From a checkpoint of a small self-supervised audio encoder (BEST-RQ): log mel input.
Rows from block 10, named by matrix and row number. Each number is 500 + 50 x the weight over its row's rms, rounded and kept within 0 to 999. All counts start at 0. Numbers have three digits each. After the name is the row's rms in percent of the matrix's.
# conv: width-3 conv, dilation 3 (model.blocks.10.conv.weight, 320x320x3), inputs 200-239, a 3 kernel for each
conv.85 099:467493489480480524502512561504555536426443518534511576489456550540517570405387631554352491463460457463500561556487567531542467534500569517497586480480482465501491465542490534552540600508557430425489488526547470512548431465509513520511532524525481496483471508472637573549578494456497554426515493438571527497517484418554504456459382493482558403536612581445503428
conv.86 095:444478407467458494435531465440447489603418525533473520436455474463455465521509531518526523475512586498469472558436405547547618454522544506513542465579538556536591591503384529442492489563507423457448466465587442495413483496517567543471504493467533554468594474460503592395421389439505612613511457534459463535560475518548448449593444521515497532467555612466573489
conv.87 101:481511489486468460474454503468541519502511514622471466462536514510538645418504386500538521455549544511582475463450457506444427450381524370498468483467551506495510529420526486554558505452511596562426527468613515521521495584503408526436526522501419520436449501435513507432481442467551569473487585445550490622502558574472499543497539464520466540531488453508510502
conv.88 104:538467493487449566494557507503482440498534539471534498535460507519508491414378544567480503575566449461483624458463563521494551473501481489492582481402452518525556605555601456496470575499530471515477416504536461465492481533583530577480558451457414522529496488506548494510515404539507488527455464487487495514563477464529551611525548410499528481489473485497517490
conv.89 100:420501431589561457546519523484542431464441479493487477471423458478470470447552502507525427513531514487479508568548571534403374437503560497494503486536502469420465498477517607557564440395494473471561576524493448465451481555548514428507452453549447463475560476442442503406550497474558576556602526512518433491446526461442504483490454505491519509451569567484500552
conv.90 106:491494489482520499602564552569469574496382554475538467484400523419548451632581432529509430457501410585474394456577502491512519479443600460419480453492515572510525531481553578502485492532524534566493494479484427458487435497517465478441529539470573475499551435570516457445560385560474482474495527496477482473574505495439503506495525486480432461465445524508506529
conv.91 095:498489476471569438515487526427495446516492505492493536446559472562580502545582505532597603517580463454443412483524474467493454619517468466464630428537412530493635552522535408434457511637440519513538552488470502498526488489467558558518466444432476569483441431455522522506468422527483520493506495479489451523452430385586601537562557553519502539495436383606504645
conv.92 100:599590457482551485479486340498443463546626468535565449558478577516472521467512516460457535539527539479478525496522480576554450400452484516506538529493510473580595499556504480451526501587467394379498602435530497506549506384424455422491532497569477518459477462489536494525510473476550473515520603598523494443560515472505511431513475487529462589446473505436470617
conv.93 098:456555394578596545434441329476553544462565506541497482519448543434535539468515598514574514441466546442539585519594569476476521566610405514530519599485447583506529526463474575523525476438603455506453534528426494515426453494459480535546463549496452502570540535557432507449447505504500551492479500594604527485514476458516404560532491519507494536514511618426554516
conv.94 104:540514541410464499517428602428504579544424429449516485469496446466529521512442535442444507514473518445521481571510482508451517469445461503455582371458486545521581537516546507457481566520510470536456529504473474520534538519525532510508418541453542539442503648491524545479472567494460456433576522432484514475547520552498503502532511585457490495451534414475477438
conv.95 098:625475384443513529452473565424427515536493591488502493577534601420507455502460461402495494434430534426514575445462511463461526455551425466506518453500451484478368508436481464581538466525472489501599546536527517428462551557466575503548459472511375532495572556561490435572538469516452480421472451490469506488488397385527441378702575570432460540516460427509460442
conv.96 099:512424463462497535468497444593620493585386423469550524484504507513497511448412469463496529579486460481565476573555434511493499572483411506502492432496459521568469558516497498399490570394515499487508438544450488482505486457467535467536501505533533565509466530506566513521439599535546545510519443572535514502501519428508438514474432547502419493457526444480629580
conv.97 098:462488512473553489470494578654466532534487501596508452546484492473461448508497538402510466442479520536541512458440404440511439535588469397386433435475449530450550435521528497500512464510535403470514531438529491502433462482440419571536404447504463505412458442489446526503514566424499538464437554673603461381451434531362503483476543489518444472523497471470439404
conv.98 100:535527550531517502509390493570557514438508606490497477543421508515550517569480602419496560585585523570472540511452542473491501368494524529506529486523556510447440502519520477478408562358511530490446495576493552582567487468473640575524515448577567495534539465483531465518508492428543584514523504403551629586533566543418523515542580493435545491458504465547498515
conv.99 104:609504476458480411473463376530452450508469498551565473490494472546558484445570425520480499474521450407413513444401434581493444498471467518470413475464509532539553482526456456421594479448477351484588440508400483472438529507427435449436394389454455500439477493535521504493516475443671555353521531519483503503507471494537500504454538579513427492504461591454442493
conv.100 099:474489440528517482476507484485504567471502479490535395535485561619404579551516533525500486489403490546500490443429478546551447547559529389498455433491426450550410499501476505543427363537494534534577467483472472506530483524516529562526539536589505544509545551483479502434466545571477513418461383469458453471553479486399487513520431425546531612446446496471545520
conv.101 097:473511545505509479532455530467443533478581528428475464487482490511587589448427625457520484482480416534622482535519567455559647437524503478422548542477476393546477485451505448439541357504521474440557533411473535579547530514524462436456463421575549570501501512565440486606562497543444535505537551515474458566506593546460474424485435517544542457438433531481451449
conv.102 101:479412534497511575521423559473551571489487414517422484559479588534548521486464442442449435524519470569556521505523479546477612508434432445409509525519499499422488487497431502464527528523487561510531553474456549489484418545479522457516491569480552494520582534488457457538464533513589513495436407481531514408428480411439448511521515497482581487640484443413545554
conv.103 097:453515485472522488511519410446459441393424429520527463656522583473437534541615489440506500497491488573503486505485551474447477560537483522564475451486402575548466482477576500530508396403519550477436458459381570666460458605523525473534466495495483432569497496419469513465461567500484464428471525533566512502569483519461481399511515493487533528429510509492457510
conv.104 102:435512560527475553516528541496512559530442427448584552496561413424497519444421468497508426483514502512572462539532523647447569605507659517570578533539481503490545479453423445494538497444480503464547499530477460446498462502477590533488495476433514438437512509564527531461495543440605520608499525504458578523491496488519545525489495523529545510517484479459550375
conv.105 098:493526512485444430565516426454464428372523593526500448453479403584543517548542460657487454554558542524582552538525401441500490506527534528567431433495486593463470402459427489584497473494543456500515400454577476528479528530529565518458619443558475516505501487494481556415474505417487530443588612525461433507551498547499537503479443571464487509481553507457481448
conv.106 102:578556555516476531447493595539527424462446558497469502484530466502477581499492476556443604479458486477519471529502410503393407525532508428514434537478448469415474474526512496456433483438457493497479518541468544458493415488585379482479397548520438509519501542514422415475421461565575477529518519566570547611536567631434542574473474472494488419508540508570483452
conv.107 102:472517459508482577507511564459484462442502429463458406589559486520492401510458388537548487505497536409515404428541446419479467490436450444481517462507539505397519475405478554492454505450508600489621500586579408501487589481523502506542497485527406500478504519602477499546500418411509535521394504442492481464470533529462481545465469465491552445466469413589479458
conv.108 102:533472546535468574489605441547515453496487480494432538450482473552418424545524518545483547456389457496452524482608517523535437503503547504521569516494456514476507486564473497537509516531518486474511525420604552561518438410504482436537506494506510534508511559459505443511489552474509499444466433458492488480485443504506512486542520429543434543555414441519429502
conv.109 103:601457462532497467488539610487455497424518470534513425543535445420438405492511516486535415502536400420447455511464437496520554536493505506491527467486530534497564474563556595537476589535526530497543500530431490457488405467523502492572475495554539479534552487560595460496624478486539452632512489410497560482482442511453502485428390477414498458475487563542491456
conv.110 101:564525418537495483412465647435529595586504497528510492569516494479471371467381389543476483486528486510576537478517629572575542500480538373425527540552542440471511517520608493508537516518413481476452506472536513504471377575432437477512471539424474484508536517467500468463455510502391396451498568439499520585538548491505569565380433403463467391510481436517454516
conv.111 098:386518482377517523443418377490521488493498433565496544481514505474498643416569371497509481537476538502481509447481494417477419538523471515553507424515401468474544510504508451483439440415526450470560505535564408551576457437511416552529583435489498400507519493598467444519423532466489517510454443518482514485526541500472455421540573635561540530515503488457588528
conv.112 099:472495541522505532449415479466511487519492445546512454471529509599649506487422435531455517539501511513485512535472444517559568480512519512430485516487516530598578500559586383418639638484587570533477462529631545540566416515516568467449450477486524448584546518447449518502473508476479507514556583444508560509495555521447526496500506441438399428507492487523484605
conv.113 102:464518454459469516468461488572519531561446500574477487576517530389430578487501503443480479547491495513446438521502544484482596513476574499510513530508526444507517584453518479560544445382560547593474489504424550468577418510461543509518526648492522506582543518530438508561500429594468558538483469521520515413363547536616467574456467490454446412507596632498635507
conv.114 101:503507462467511550554559447468526547469508512548576543507458497558488509492545411585490536592517487558485544525510501505519557456466540541527489547535546498474553567468513531480465422567438521501470463446499520565474558479546647540478405551539560476541498519473435333544511486504501407462533543413470498428447440560471454468573700608491499523463474436526521507
conv.115 110:457555438507440488494514537546622446509550523530487473492506513525502493515416477558502486583492565527565540467406522505499508502469419502394586514485532480529452563432489503425502482620490566578469518491519602538526527523574533409481593524533453475521420453475429455453498487446628482563555575543496467508564447451509492547511491551554440456492541447443496496
conv.116 097:530541485511508416486453438537537527504523513446433429532418576526528543438469424422423426470521544523478451550479548504469445488517502422522427501464547498486389457455472547496531470574594576533489484411500532529545451513455438550493458458488539539422495439481476515537540541443552567432483507481534489507459549554475540595460504590403516424474493499413388515
conv.117 094:480501474560443440513490461532561540511499524572600488477484532535542509541400518486417495462468530456493539539490572570507534401630482487544569490481461587532518557464595389468541614540495449435544428493520373498437555547539549484538460511557560478465558520557363462594505513492540518475442524407528473510564546550508527510429432517464521474522607530502492575
conv.118 097:456517583555575539488451480482512524369507501456426486461525484500506470450467546464401461443550474496617569418524449479540474520506457444499504401530647528524616525549435540543450439441486641503597514536493458441494488545513378525497426561451464438514529455512453509500503494508481479506486462479533472612635390535410492551432486484529522486494462520418448538
conv.119 099:469517558450528528514481404524564430579564596527401449475515470476581460445550530541614520525424456534371499438479558446421540508534564516511476511461460572548544494519541509475472504502525485508473499524523505605536363414500499638505493500516526506439491566510488633515545472433572546454517392510556511480438434604536491524478499471525510431487457478483469512
conv.120 102:551522526516595505528532548519521399532511500555500576464544521514507466448539536504461467499482513555445500547486503427473497653596452522532515597503508449566491536587480478471442469495451479568548524529491433557524486521424555539498416502497400514546473429622478535460502526464502451435529456478545476509474532503490500498446514590521459444447534554507497417
conv.121 102:477485572497416605430537500397447482420421555496480503619582448467485527592529475477478479482537455482477573502566520549545415520505568534519495483431498517611504529543487526458521459506458533505398448530485458532591529477490574508371535583485457455500548541480488487564473536565521526537478428526461497563535513445486533442426486445472459493540478584469492483
conv.122 102:466466574501553452517508402472506538467443467540493458481503513521490517570498453464567516478460474442447426482495487507567560447487468498460491543535530409534462461497536549525578489445591507543490552516463560376493487501477482503538507478454401452473434564415422393539500556464442542451585537510544407498554435491556455459544493514484424419460482499495531514
conv.123 099:474436586504502428421454425551457544576480437498452472536556572470371427480452489478549525411571468506473461481490428588539445559517516413550546525488569442464559487555534509523474443551508475492496488520497525417410503444606501582458591500372456373446528525579382514531400470391425476539518478600502518568437481388555464524354497477466512491473550552497500510
conv.124 098:561552543487546523553536475414497413427450456459487482530510567480532574453572503450552437456487488535451652538571470462504483470502605460501501484534483452475489496478546452532546458428542606584552432547439590500494526566583390417471459520564471532495498560535576502579497440553445442475459473428493592411460455503425591514632412530501417492465481604510500488
conv.125 099:448509469446467570511562561479478575429514498397443461557521498461535486599394498496389420431473516592489531431440358584507512548476536412480522419458522553497494444507484510470588466487537532461417529555589559421548459478477506505435457500536466586404493493504450531540427489413458547573465427470452448500460515440519545475556472519487565481503572497489489560
conv.126 101:529450489490453401553598570579486471515497571592484521444525470487470425534528499594496558542527485588542575447503523444511487609501493477518485519480527565455407526527505541517478503439568468497516439509454517480553487597486483417428535460524450570554539483473398495498433480524451500471583552447518469436466479389493521501368487399419475471486535529565520545
conv.127 101:497465520470493460539515567497452550503608508459520511522550579510477370455482447465515460547559520463502456526560460545591543446554472444481476513504478500401579562459567499474518541472468636464550463459505521538483492485542609528459455403490456522478537496476585527581573433508417521486515483568433466512470546587536506518619424542402463502605589530463456304
conv.128 100:519534499476526578535584515578536514456483478425500530564543531588557561550448541548385494560514579518547555533460409460543592562505466497497519428521506586522498557571534445435453479474503651519527490500486445442550402515527547449534438476506501514476554551465504495477547494425468444489476529499495512534494537610504568481521476514537571533568510555432536513
conv.129 105:470495452427534486387433376475457531410586556437445423433500535509558529425563590484509453524440376408409545450472486482512513483453433554517526419453598516538479506551526450511514451490491479490470368579516472472483536558450402505473540468445460517521439494512440493529527516541522557552524493527533556506534453512537496519546410487448510469522481518500531538
conv.130 093:529523449529496432509518474522623512519446556493485436508482576488526410519520482539480503498492486518476438490503430460481386477509500571544511539531436543544622426498622538479487517472514509552563425491457454459464473484494418523530553519578503537444485506556609586470450441431446420555597600541476538516502516523462496474466459527431457437488509623632528407
conv.131 102:528526488435421554491550586516476431562523465476522471511542526682550459466496515606487484421465470453542517526497447465466420535469399498438469556465555511418516555426456568466494456506506429539534460549468602500492635483543528451484477427501539563460576484470638549446579549545451485409468484508451442550559569473574586433514451473464518433505530471547494502
conv.132 107:509537572482454680492540507455518417435494546419445510487524501433530514460498527457469520438407455465440537541585453472539501440471449495509522436465477515447585548538517568497412456480475566473479503518462493534495418501528467491484440511574519489525574512512368442517443467580560527540509560478470498457424489475473466462529509549480462552529441502508444470
conv.133 103:514592529504525549512549536443497482525459380530511505580515553512433550454544452525514519554504425505516646465460516522456441441517462512434515469444517562489587467538512461552532426501462442554457521593455462536489505512499479475496670541451428424448489506422501472467508476484494539497512554344514507496355546576512446417548539533578523491445473600488457507
conv.134 099:410525470465491546427481389536487571540454545481444467517519522618499505542563573454465500540493563508464564363516491418534465477498515533535558513466472553464551462562502459473522520428604435520589510533593472486472509583475544531499428461467513500521585491485448526457395503480438435458561565491457455475472408520600541537459539561414489520454585585486446511
conv.135 107:454545538519568422435407572546419433450471548632554534461461454501530527537494440506440502545524541481529446465460437546475460546437427534512526535576408516458476456480522572520453559492472543475475469522538499483525343464558569479486438525505526479417561453486389456587529527571550437351496454484548548505480482479455469506387505509558424408555498495413410474
conv.136 102:527500576480513482538498483520518487436493566455532459525546596391511536475548522508496469473495561487482450572554481393502501516429504564510493487462478545499537553533481518468501494454447535575491472555490524478488536483571537462546525469500477404411481500463482471551477473523450500446395521322445473548533470459585496551558551613539548488441481468500534530
conv.137 101:507541511504486467524497491599517490551443497549524476487432477496541460580549484472466554404483465455531524509491452505462491482491535486495520541520481436413481492553519452563484496557496549560422507478589588545522547447479468481565566541564513460473439475429523505476496506553432522565530545399454459499541528483548571468475498435604446476483384527544420487
conv.138 095:483600419517552456500575485495467573386508446406519467552491497483477412514493449471496501481452488601530461600517553478533481570493470470502452541521488491492405476461497465484444626516487520468549530542499403421483451489503429505491500456557631509485541471498514469576461467450517456498489524523463511522528545480550521542527503410505476476481488490491450497
conv.139 104:523430519529542512549533451453535569551465450457531518518424424534432525528612587499490527442439455518376488547502529503608499496582497497504466443455594502467461491479392569526476516531347439595461548542479586456518542481425507458457503572534513543542509558497524529497542438461481567480382455552511509562448511539548480449514567473504394473489467427566503481
conv.140 098:510415466482541480586539473532574590473549551420420450441479444486459459566566524550582374513533606408543509565489483461506472417522536550497509423523467520512436520472599494513481447491497382547591474525410473586565455484476459446527455396378531481498509496460446421561533405477471444462394410482492517521465546541480506492519471514496623480442401409451414550
conv.141 100:548434569555480608489506446474454500544630501468516576468458603472502503595467482467438555485380504535462528475433554540576509499459479530543521527463538520527478421385462504424470423543449470473507424511440504502554504470500547514487528518523488525543470401436525515506576498451457558507516484556502512536597549395537503504574445510497349495538496484461484488
conv.142 100:525519466494432493560469465459534500491516536520490466556539471475513474538473491474537520513526491428506455445470514584447556472468508454580523472472506549473661507539478508492465552423537584460500599493550497395444444521510439502451559497534323527450458436427477427599479445488447471433592550453555481393611597633512503483472451526439469453476455522438489519
conv.143 104:590388387483476437507515385496453562485560591522576574475506492481500532502424460548505489610523545510507572401515487499452544510504521440414462421517425635576545485499531444488527478466520464568540625465582570466392613551506531552534532514450440601501474433528425489540494508555440392504577491565400460462610520576556509473504463515504490471489471504502568463
conv.144 100:505500463460443507476541575548478491501501506578411475500503438484541563598485522507474519477496456564494538505555484565441466535409498517474496500422444428545512408485502518451561511605543486428489502468444506507515587446533562457531552537564557527496483630523536425533547654488514501538501449490431451530506573515535430467553545450488486572488398515532459489
conv.145 101:440524488488480510473588516426434491392527519554484484466491516528507569423533485475549438608533497443454550494498466427504430489621612525446494495532538464431482470455392449520474499433475545539582449453454483500495387504498526474461502552501512533430403440492505494572484488463461479577511548506495436509526529504454539503468439494564520435479479446528503486
conv.146 100:575465539490435443514529489660516476648527466482456468505463519602508556493503532554525519625533541551510578589576561540432426568461532612557570495486527498389394485524470430448441506460442533528614451521493473546559533519503627498400460443452437470559470507513492464555444501491493422484445509580497500475607452516491488498574490519488541476503541476535538492
conv.147 105:521507500477460470376424524496547609536412502470439506567482533475576423475472443472546455409490542531538489495483452509537442518467491480469524522505476414514473507541590440502472584488450508542539497549497404567554527492376443513523523589503452538553547543567479503465439467567522503534449536539499518547490433470464508482448458488460526477434513522531485406
conv.148 097:459515449510457452490587464522553495563454508504506583521487542399478511485459622429561478499448547424516504502469498517504478587470483506486581551455522463477521487488513470509401446559540463442545574540566454473436467460502481500578538625473523468545402470517513474582502553519408477549586488484535503546568505590549578542465418458451459531449455540474475483
conv.149 096:510501465534507491540544502517515621462576576516496534507542513495444498543491435482540421513446619558420508487481383475555506534552464441475536548490556498418435506528528499490475549471509503509514510488509555510477447530452485520612487445463464417521467527552535495496437564549588587610573466509551559458578494559546485463519525519493456454532572501477512496
conv.150 099:543446496468490489502513507499500513547622439510553508637457515560597560526500499516445502549474438435532413542528607481443512483551569440496522499570485498505533512538483497539541516538565555422592429470559442534493468465492544447412564544513662544643580458452353586606426475461497479523561601597565479520491433469444479442544466542561562522491501495466519499
conv.151 096:533467434407506485524516398545479526535486493473546526548488468616519510476569559473546476478517501484487562516528481492556493433534487445560497523479475482466518419481467570524547533540549507493434485490557537478576484477489498495439508506458492480523540519485633499540536444414370545506520520553521477498538512576514500526367487403536525483440506600411521544
conv.152 101:526473540505470491495444374490470498504426544577508474445482387543504492464602457502447475488438575453477420485601530406474428525500420566505457504557556539484514500522486504574473424564459444547524536462464463489553394442401438445534519513502477459564505413508487428482443529501515596572520541578503509423590567466472476476547389433536508510433507431487421548
conv.153 097:519592455526507554551478553487524569528488521434497474479504435524472530498496542441487505575559479502436553457446515611493542608579673522543519469421455537458509498442516555455548576466522506528422428467466445537530582412462602472532494544549439477486533503471489450465520562499410570518568629560497491458597502540428471402447481437438479485448517520447549510
conv.154 105:528533534504436464370564501509514531479560471525487546468491558508542492551513540456489509389571608527562568531524593480559533453511487442482505562513460542515493466549582481478440597455541423486525353539601497482502428552522581532574575477497526585573546443494504479572456405500588511584479584508554511575470514536477521513505463480603487521445521452551516424
conv.155 097:455521468617437495530493505474516557451498499473516585378530431491493513515582585503611546536497571478501514451458508469469543506557405437495539500509560440466509480541482559483466418618522431489506486529558485518509396446459490418430468516470461452497445456508541527448431439501492500537545435506502472442617445480564503360574430419503491453398475462626539580
conv.156 100:420477518480497467563522477395507617441469478518525477466453458462488564457479489499510518540526501429594420416534501507517403560606500591463538467552447566459521523478560533489487530405346520428594400494519430444423509455531491422553503575543427511470429426479517518553463480483503483502391534515465556539535437496485381652564445516446599611395503535495460463
conv.157 096:486497538478457466516483478532487584537514487484503486499438471489507504509561531608500575462480559491485514483442502471530488490576539532435408552442403465485522464533538404553474561425502344429511555557462503500441591532534513468526472459480480566557523497587460492589487499438510485453454524437468426477533584517579630499430429423461521547486585581480508490
conv.158 104:445460492434478545654601511449517480507481426502501625588510560501566537472585491535423458612532607597487409423459450537564456534490507435469431516449387418389374479494535474519457563544454537509512495558519596448536476469564481443483444492461444525520439522489389460610486510525497467520451451472555451524435470525508452482472552459489434394451515565578502408
conv.159 097:459456581572598491475505431517485534625484517518547524593443486460518536415513474456531553593479534533429396478479465561563519583500415456522458472517536553475491536498456532490481553520530542523501383449508522443477544477445503501409432440505426454534556537586482528471467419461421531460514462531486453613442553537424526447504453440543501524447484574473499523
conv.160 101:445472463529526486485541601486476441416506541554437586451475497501459555516574567531518499429558463559512473400469471503487574474460499544547560497446370552480411428415440520415485450521564626515449481440449402464422440468485494515414508518495495510452531437563463530533456428478387473417420433470521462472457506475454542493552567461468561613543521497574489455
conv.161 101:440484594552526488624494451429452412568501496491534451546441429570527488529589428564591581466475450565456495440455415556488526581494481489535505420563560620480488598563514595438470566515469448491493416588508537480541492520502457498550446411507480458501437452451545521465517436524501455525583520515510567514462575453545521526392602485616533368507578402498464568
conv.162 100:496515524521471398510510519491559560555532537523468516486532451543521568591463571556507577486513500518532464419516496462492388584481488456445492580489490497512396601484455509486481598444404521457452492465544548566465427451437524464572503563530531436527546576437488511510471580532432560612555507553537487478482499463577452495550508405497488472447406583464565485
conv.163 099:582627568527489522390467472495468539511545455581466430446534506534524494562405517573544440460518481457445524422417531517519456510461486477568502533489506524538501542516451407432439514542521410429412528429493447471499468564459599613436517445527605556534529413506472454466540550502476502548565578533452467403457479513535466502464608502469445492519479517475493466
conv.164 101:467472564508470515438426306466464574489424578522520496441457473478510576579597515509531548444443423563485579477565574569486507440476560498529525507537513390480420447541421492512479449449525494541483512521437517481569528532454452501536458540455416487531506472482457534492580498484500558530512440586457498545508506534499553497449462464524498530504503534487529516
conv.165 101:494489519476481525547550478415558508461500525448471430468510589473514406459472594423509507537447499537479445462447452461511589543440495493479523443510469531464547506542525531452482497550443518466493554491419557452450559463510446451486509440573513491457494535511453520496470589503490454319512615520546509493509490498448489503469415438510474506561519446538553552
conv.166 100:470494435523451498569518514536514470526450502498468483485520482597513543437480405416459450530552532481561529471525446497479575581495557491529454521526528521497418489575475516514491481434454580565583493559418561501497458549524567522496411487591551519553543380517492549507422529471500458538530553548469512546499531459445488453428427460437562471484483380507512538
conv.167 094:429534443537512550476470371473494433473548670496515525491477459517506584478466427484486448419532521513504504501449460510464410515496461510451463441479590548550526451425432562453442531492502485474535560607645497577555455514510503448434511437440480474452499505412541565488445378389437502450482536465536496462554490586555496604532478478502450604571500490508446502
conv.168 105:566620481519534418452454485432482414569433318503561516558547486548474547547628426416481495453514513482498486452498459554542502555535585436583561472497521501515462534486399493550508475480327513527611510515454500585517475449514507516409530429560429458530553497482388518593481489489522542593465528510537609514477502559546540476582489444507503487493456542447442512
conv.169 100:443438493509470497557467428484524510539520466547510569613512425447501528464448576448487589530520452444425524556537510532529519426491493446446545463528452402483499385505525524499499458460329521453456513384501460475478481451495521418438436385550492582482531514426528570576500491549538479559532533523526572549494566405448551526501438501528567476522532539525486478
conv.170 098:594564547462504457522502503582515391510480472457480510486485453495531541496474443503505503536461443466470483526577427538470531543471584434503498498481481480437477600454559503527545492503542493559490473502524500510533430454511592540533533593487497510513584524492487623468465540547507509435414508482466549480413542463544494441514502569604614594545514430397483497
conv.171 101:478477525439442475412516517519545546503515473545596512407378430536575533492568595476520475512436461447593451493516554493501552569529557493538435520495505377525425536545490406446532561530549499475469487494488483478448479471538523560451517512543492585437520469418542592512513460451480520567533568624455508513533486522533512482555466398434491598527557462442432429
conv.172 100:481528355480449478522467459385472461590534524519529492511520548585563547477466523457379512550547471466574482559442569429517470467502581548471555467502552531519525426379467504421496495485511526497499458484456467545452555455491487441464459451496583493469501488549464545558492593458534495506505593464456474452511465506550478580537512584512467396517506503477514516
conv.173 099:498467471518497535535506494479561412539539614576482483529478558493488534425526583410557485509542478551577516550508497615488530473509522525543459462409493532559572463503514486472532491429604486476421478600388411355507447477472489499540502534601433527504490450506483530602484428508524429503576520596484511454455552516497458530579525470502514481531498564376477538
conv.174 105:489508533536515484408454452444524468511429429516445517554552515529510448503519443582486383522454510509545454481564549531492502536593531499462459432502558401515516377447476530471471416407513466484492490554626445466442508494576497528329520524511488494531521480452483561482489498429505486512552519540495529571525523546502512489496460534461504462502441354471534517
conv.175 100:480449465522498431378542376465479457582515464500520546551453425476478541456606586548439458461425452443538442464563499541564531421612469471490471523492511404412427479459427497556455468535538549559503502479494451411524466544503468499484568416544595462469602521610407541549490418486570556450539487490527545465505469447475489502573475520526455467532498494578529502
conv.176 099:452501514563536445575465453426521506490548485491438543476424479421473506472455444507453446474458645422468417558469493560480372399434423481494476417443525549499520521535555475472424530468565473546491480498521428556551465488535511479468512473470573498501569394488485516497565530526455532542504452427460475458514410472557508560528534518573498577476636517468479642
conv.177 093:365542548445494533420453362536501530491477593520634437453471409587433454358533653483529474553507451464491540544558558558459394581447494546485493441445514458477544447564550520546528490554582445432450463597646433464498473433520553467522588523492580530572392468424438387575429510413514533572513532476384495549467406498506541565485559537472455549509521535540532537
conv.178 098:487555540449492430470442512486479647465533568463586466477460537574509562577425515539384459567540477599526603487427530501493496480509493450454504545513531463507400499523434543392527528464455482514565456617537414518492487437488591508503539571455603536485494527543559527465497531569464498537497493440394528472424508501410453505391357444501474479507634612450563379
conv.179 098:380491530535479490490547550520518530469354524509534467533505496524510528560530509525458507487542512555467490480486490561444545433437486534500623524522517518530577534474587531496445430479528482535531504448651455523518387490530589501520436518624598500429484459478471438525482441569457496429386507443526433473425539559535527507452484514497567482548413494429488430
conv.180 098:497437518441540502486517434497477496585532502475478446580494456453485473546661502475548494559533501454458536483481458618447521652431421515543480505458529493527524475551563475491508527430564458488535516541589460428518461589465528437487503496429565509535492465578370380522508447438569426540530488540494433515482431466495524502495483397562533509515517506500464467
conv.181 099:440477571607580405504455461574538501390534511536554450516508511456499466493519418486495482469487434492445507472529546474505415442442551494488477535512548518504500466491542472502582498484441362485481543566463490456395707555425371461476510533533515465444555540538602553493475493461486482513546556516457491487450568568358508473426502422532482463509555587479567551
conv.182 101:532472509468468534498493425517481558495444587544466529553502567530472445398455420441492636439481506459426469516539520510526537469507584559474615494502505587545522429437424499502563545400459551512547516491423481538571490534520492475478474491459561576506523510485476540513510491486477477454511504579420495455504495453475536479479487555508617474450483521543518518
conv.183 102:564509500536490474542464507476548477533553483390494619519496552411484543433448431545542531448504497483414506497592455459488537436408483470456525473488496519565569572455464488482458504411486458445512543463441514491518513519458528487509455462444544517503521418398540482509453466415476487490504499494490486446484549459523487419479482518557484381496518541443461514
conv.184 099:510427471495485536430500516462461456562433456357495569660493420542546542557599519539602556567487549516467521493425426542467489418443432455514491533498503466507463380427538486453463504510525534523503523517407505527541513487544535510463509496531456480604492472524475451579504402496462476551442521487452471394461510445472502560501565470423479470486504457548502530
conv.185 101:409566508518463512486515568452538529472560481512502465500571669459448473474524525458481572487505514504558477478578523381499439518476444444475421483502419566445565505521519499460479510427505525471623497464477429539466425475431447498494448411516472470425527445439448462446493492496468441439440455431458478399448503582531427391516574479520527561539558435532427452
conv.186 095:430475484454499487555547473430499409456643530500502510506531465512433468568514466622553416551513528611568504401592450621563441503577579624548472560545474536454457456462427523477525453493498454387505534536522485506500508491457591517485399490511577455490501473539469512511492441444530534485465498452543581507494497449506467491622417522612504593426519552402494477
conv.187 099:532523528539479463550495434547517543467452547430451473469533469448471436517498500474612467443536515457592469536498584553477461426453622475503519421477553437508586531532519536573472543513435561492547494463632518511561529572527504483496553485527505477503515414467456520455432480572547433538502507493533512512564542574498548451530514387431488467457465472527454489
conv.188 102:454563605461502535414473467534482476477453455473468541457396503437520505443423604450495619479570502491521507451509419540434417647532495480498586479490426537489445557569495576545506499543516454464509574569616550528464330514544455437412523544503425506520517461398437424451557470588514407541403451481483517528520562571552531484545507441542430426500587521520560523
conv.189 102:423555529464507410449467639526521504450446513372455535528523480482518489505470455489503510475514478575487562494514474470549544410486494390449473436475432458491547532439547445481520460526560509491567465523510358495449412484510493590450451564517452511571493517528509416451452452591484555518556478426430512475574459564512502420513483491527519510488437469396467492
conv.190 097:458485481608499492507577539592492505598455455508560433512474475535516560452479412516532512550480514498577576514586502590493521502485448577554511439482528523507588529470424452488479486498459514445543430479509534511444486430415532466454406484515516519448469539539566436507452479530574524456560513565473419529583500399439489511525651519490431492539623528515485525
conv.191 098:603527482530499487512607418461522486485449498501519520481411473465474512422510529529555473415417516485481494459479474495455418538491391534509406555526465488541516520554491480560487493532471658507553565595565543478515510461492515519514538620528465542557472474496586537526542447552492507475606545487501532524560567534498497461502449505570561492498623540540517455
conv.192 098:551422398525479509456649589517474536524530529513495537539480517468520378556559465457523482461432530503538511405547612585580443481478565378425466443454566415554495495461423590481489530484521617500480540466449478509425457526502437479490472473466516533438516507509521540465474502537550410496570480485554510449582546546504500520516424505517541462508520477435494494
conv.193 103:561499501497529459435404525443514579492481535543467542465493491640503464569502587541461467574542504515480549479527504539558532382507536504489504471476410468486428490485497530491589409416571549571568412530510512521457559456486513428515523517523534485443483481487407522453470566506474486519585494574487565384431520559544501488453407464407453556465508494432462535
conv.194 097:541549470508505614385546473542545523486500515509468527532532597449515482449509506498483494531516329507460513409489411488453452454504514511426465535474561445523460452548463446470548526441402489506581497470562424488481529474496533577580468485459461502557513471481556506513573522424466569444501516418457471472525541527480431473455496498493503488491534481525472553
conv.195 102:511489429480389492480483541512458508544499504504524452589541517507519561535546497426600465467504389496427578503494452516492622467514511428469554515600570498445476553572460490591515544526559527504488456483508456454499552480487543499482572553500417471414561568553550438460487456552454546541539572517522521532396458603470523506516633481500564443519446452509496459
conv.196 103:554532484466480478479515505497513482391380494512517504552521533497526536517484487446558500446492418558511562553600593595459433545479481585484502530534546553482492478543534505426466605501600416433467485476534503524393476503543557534545448398482488501549499458483457544552498465523562492468455483451422463524586510505491489553536533442504536567588568577518461440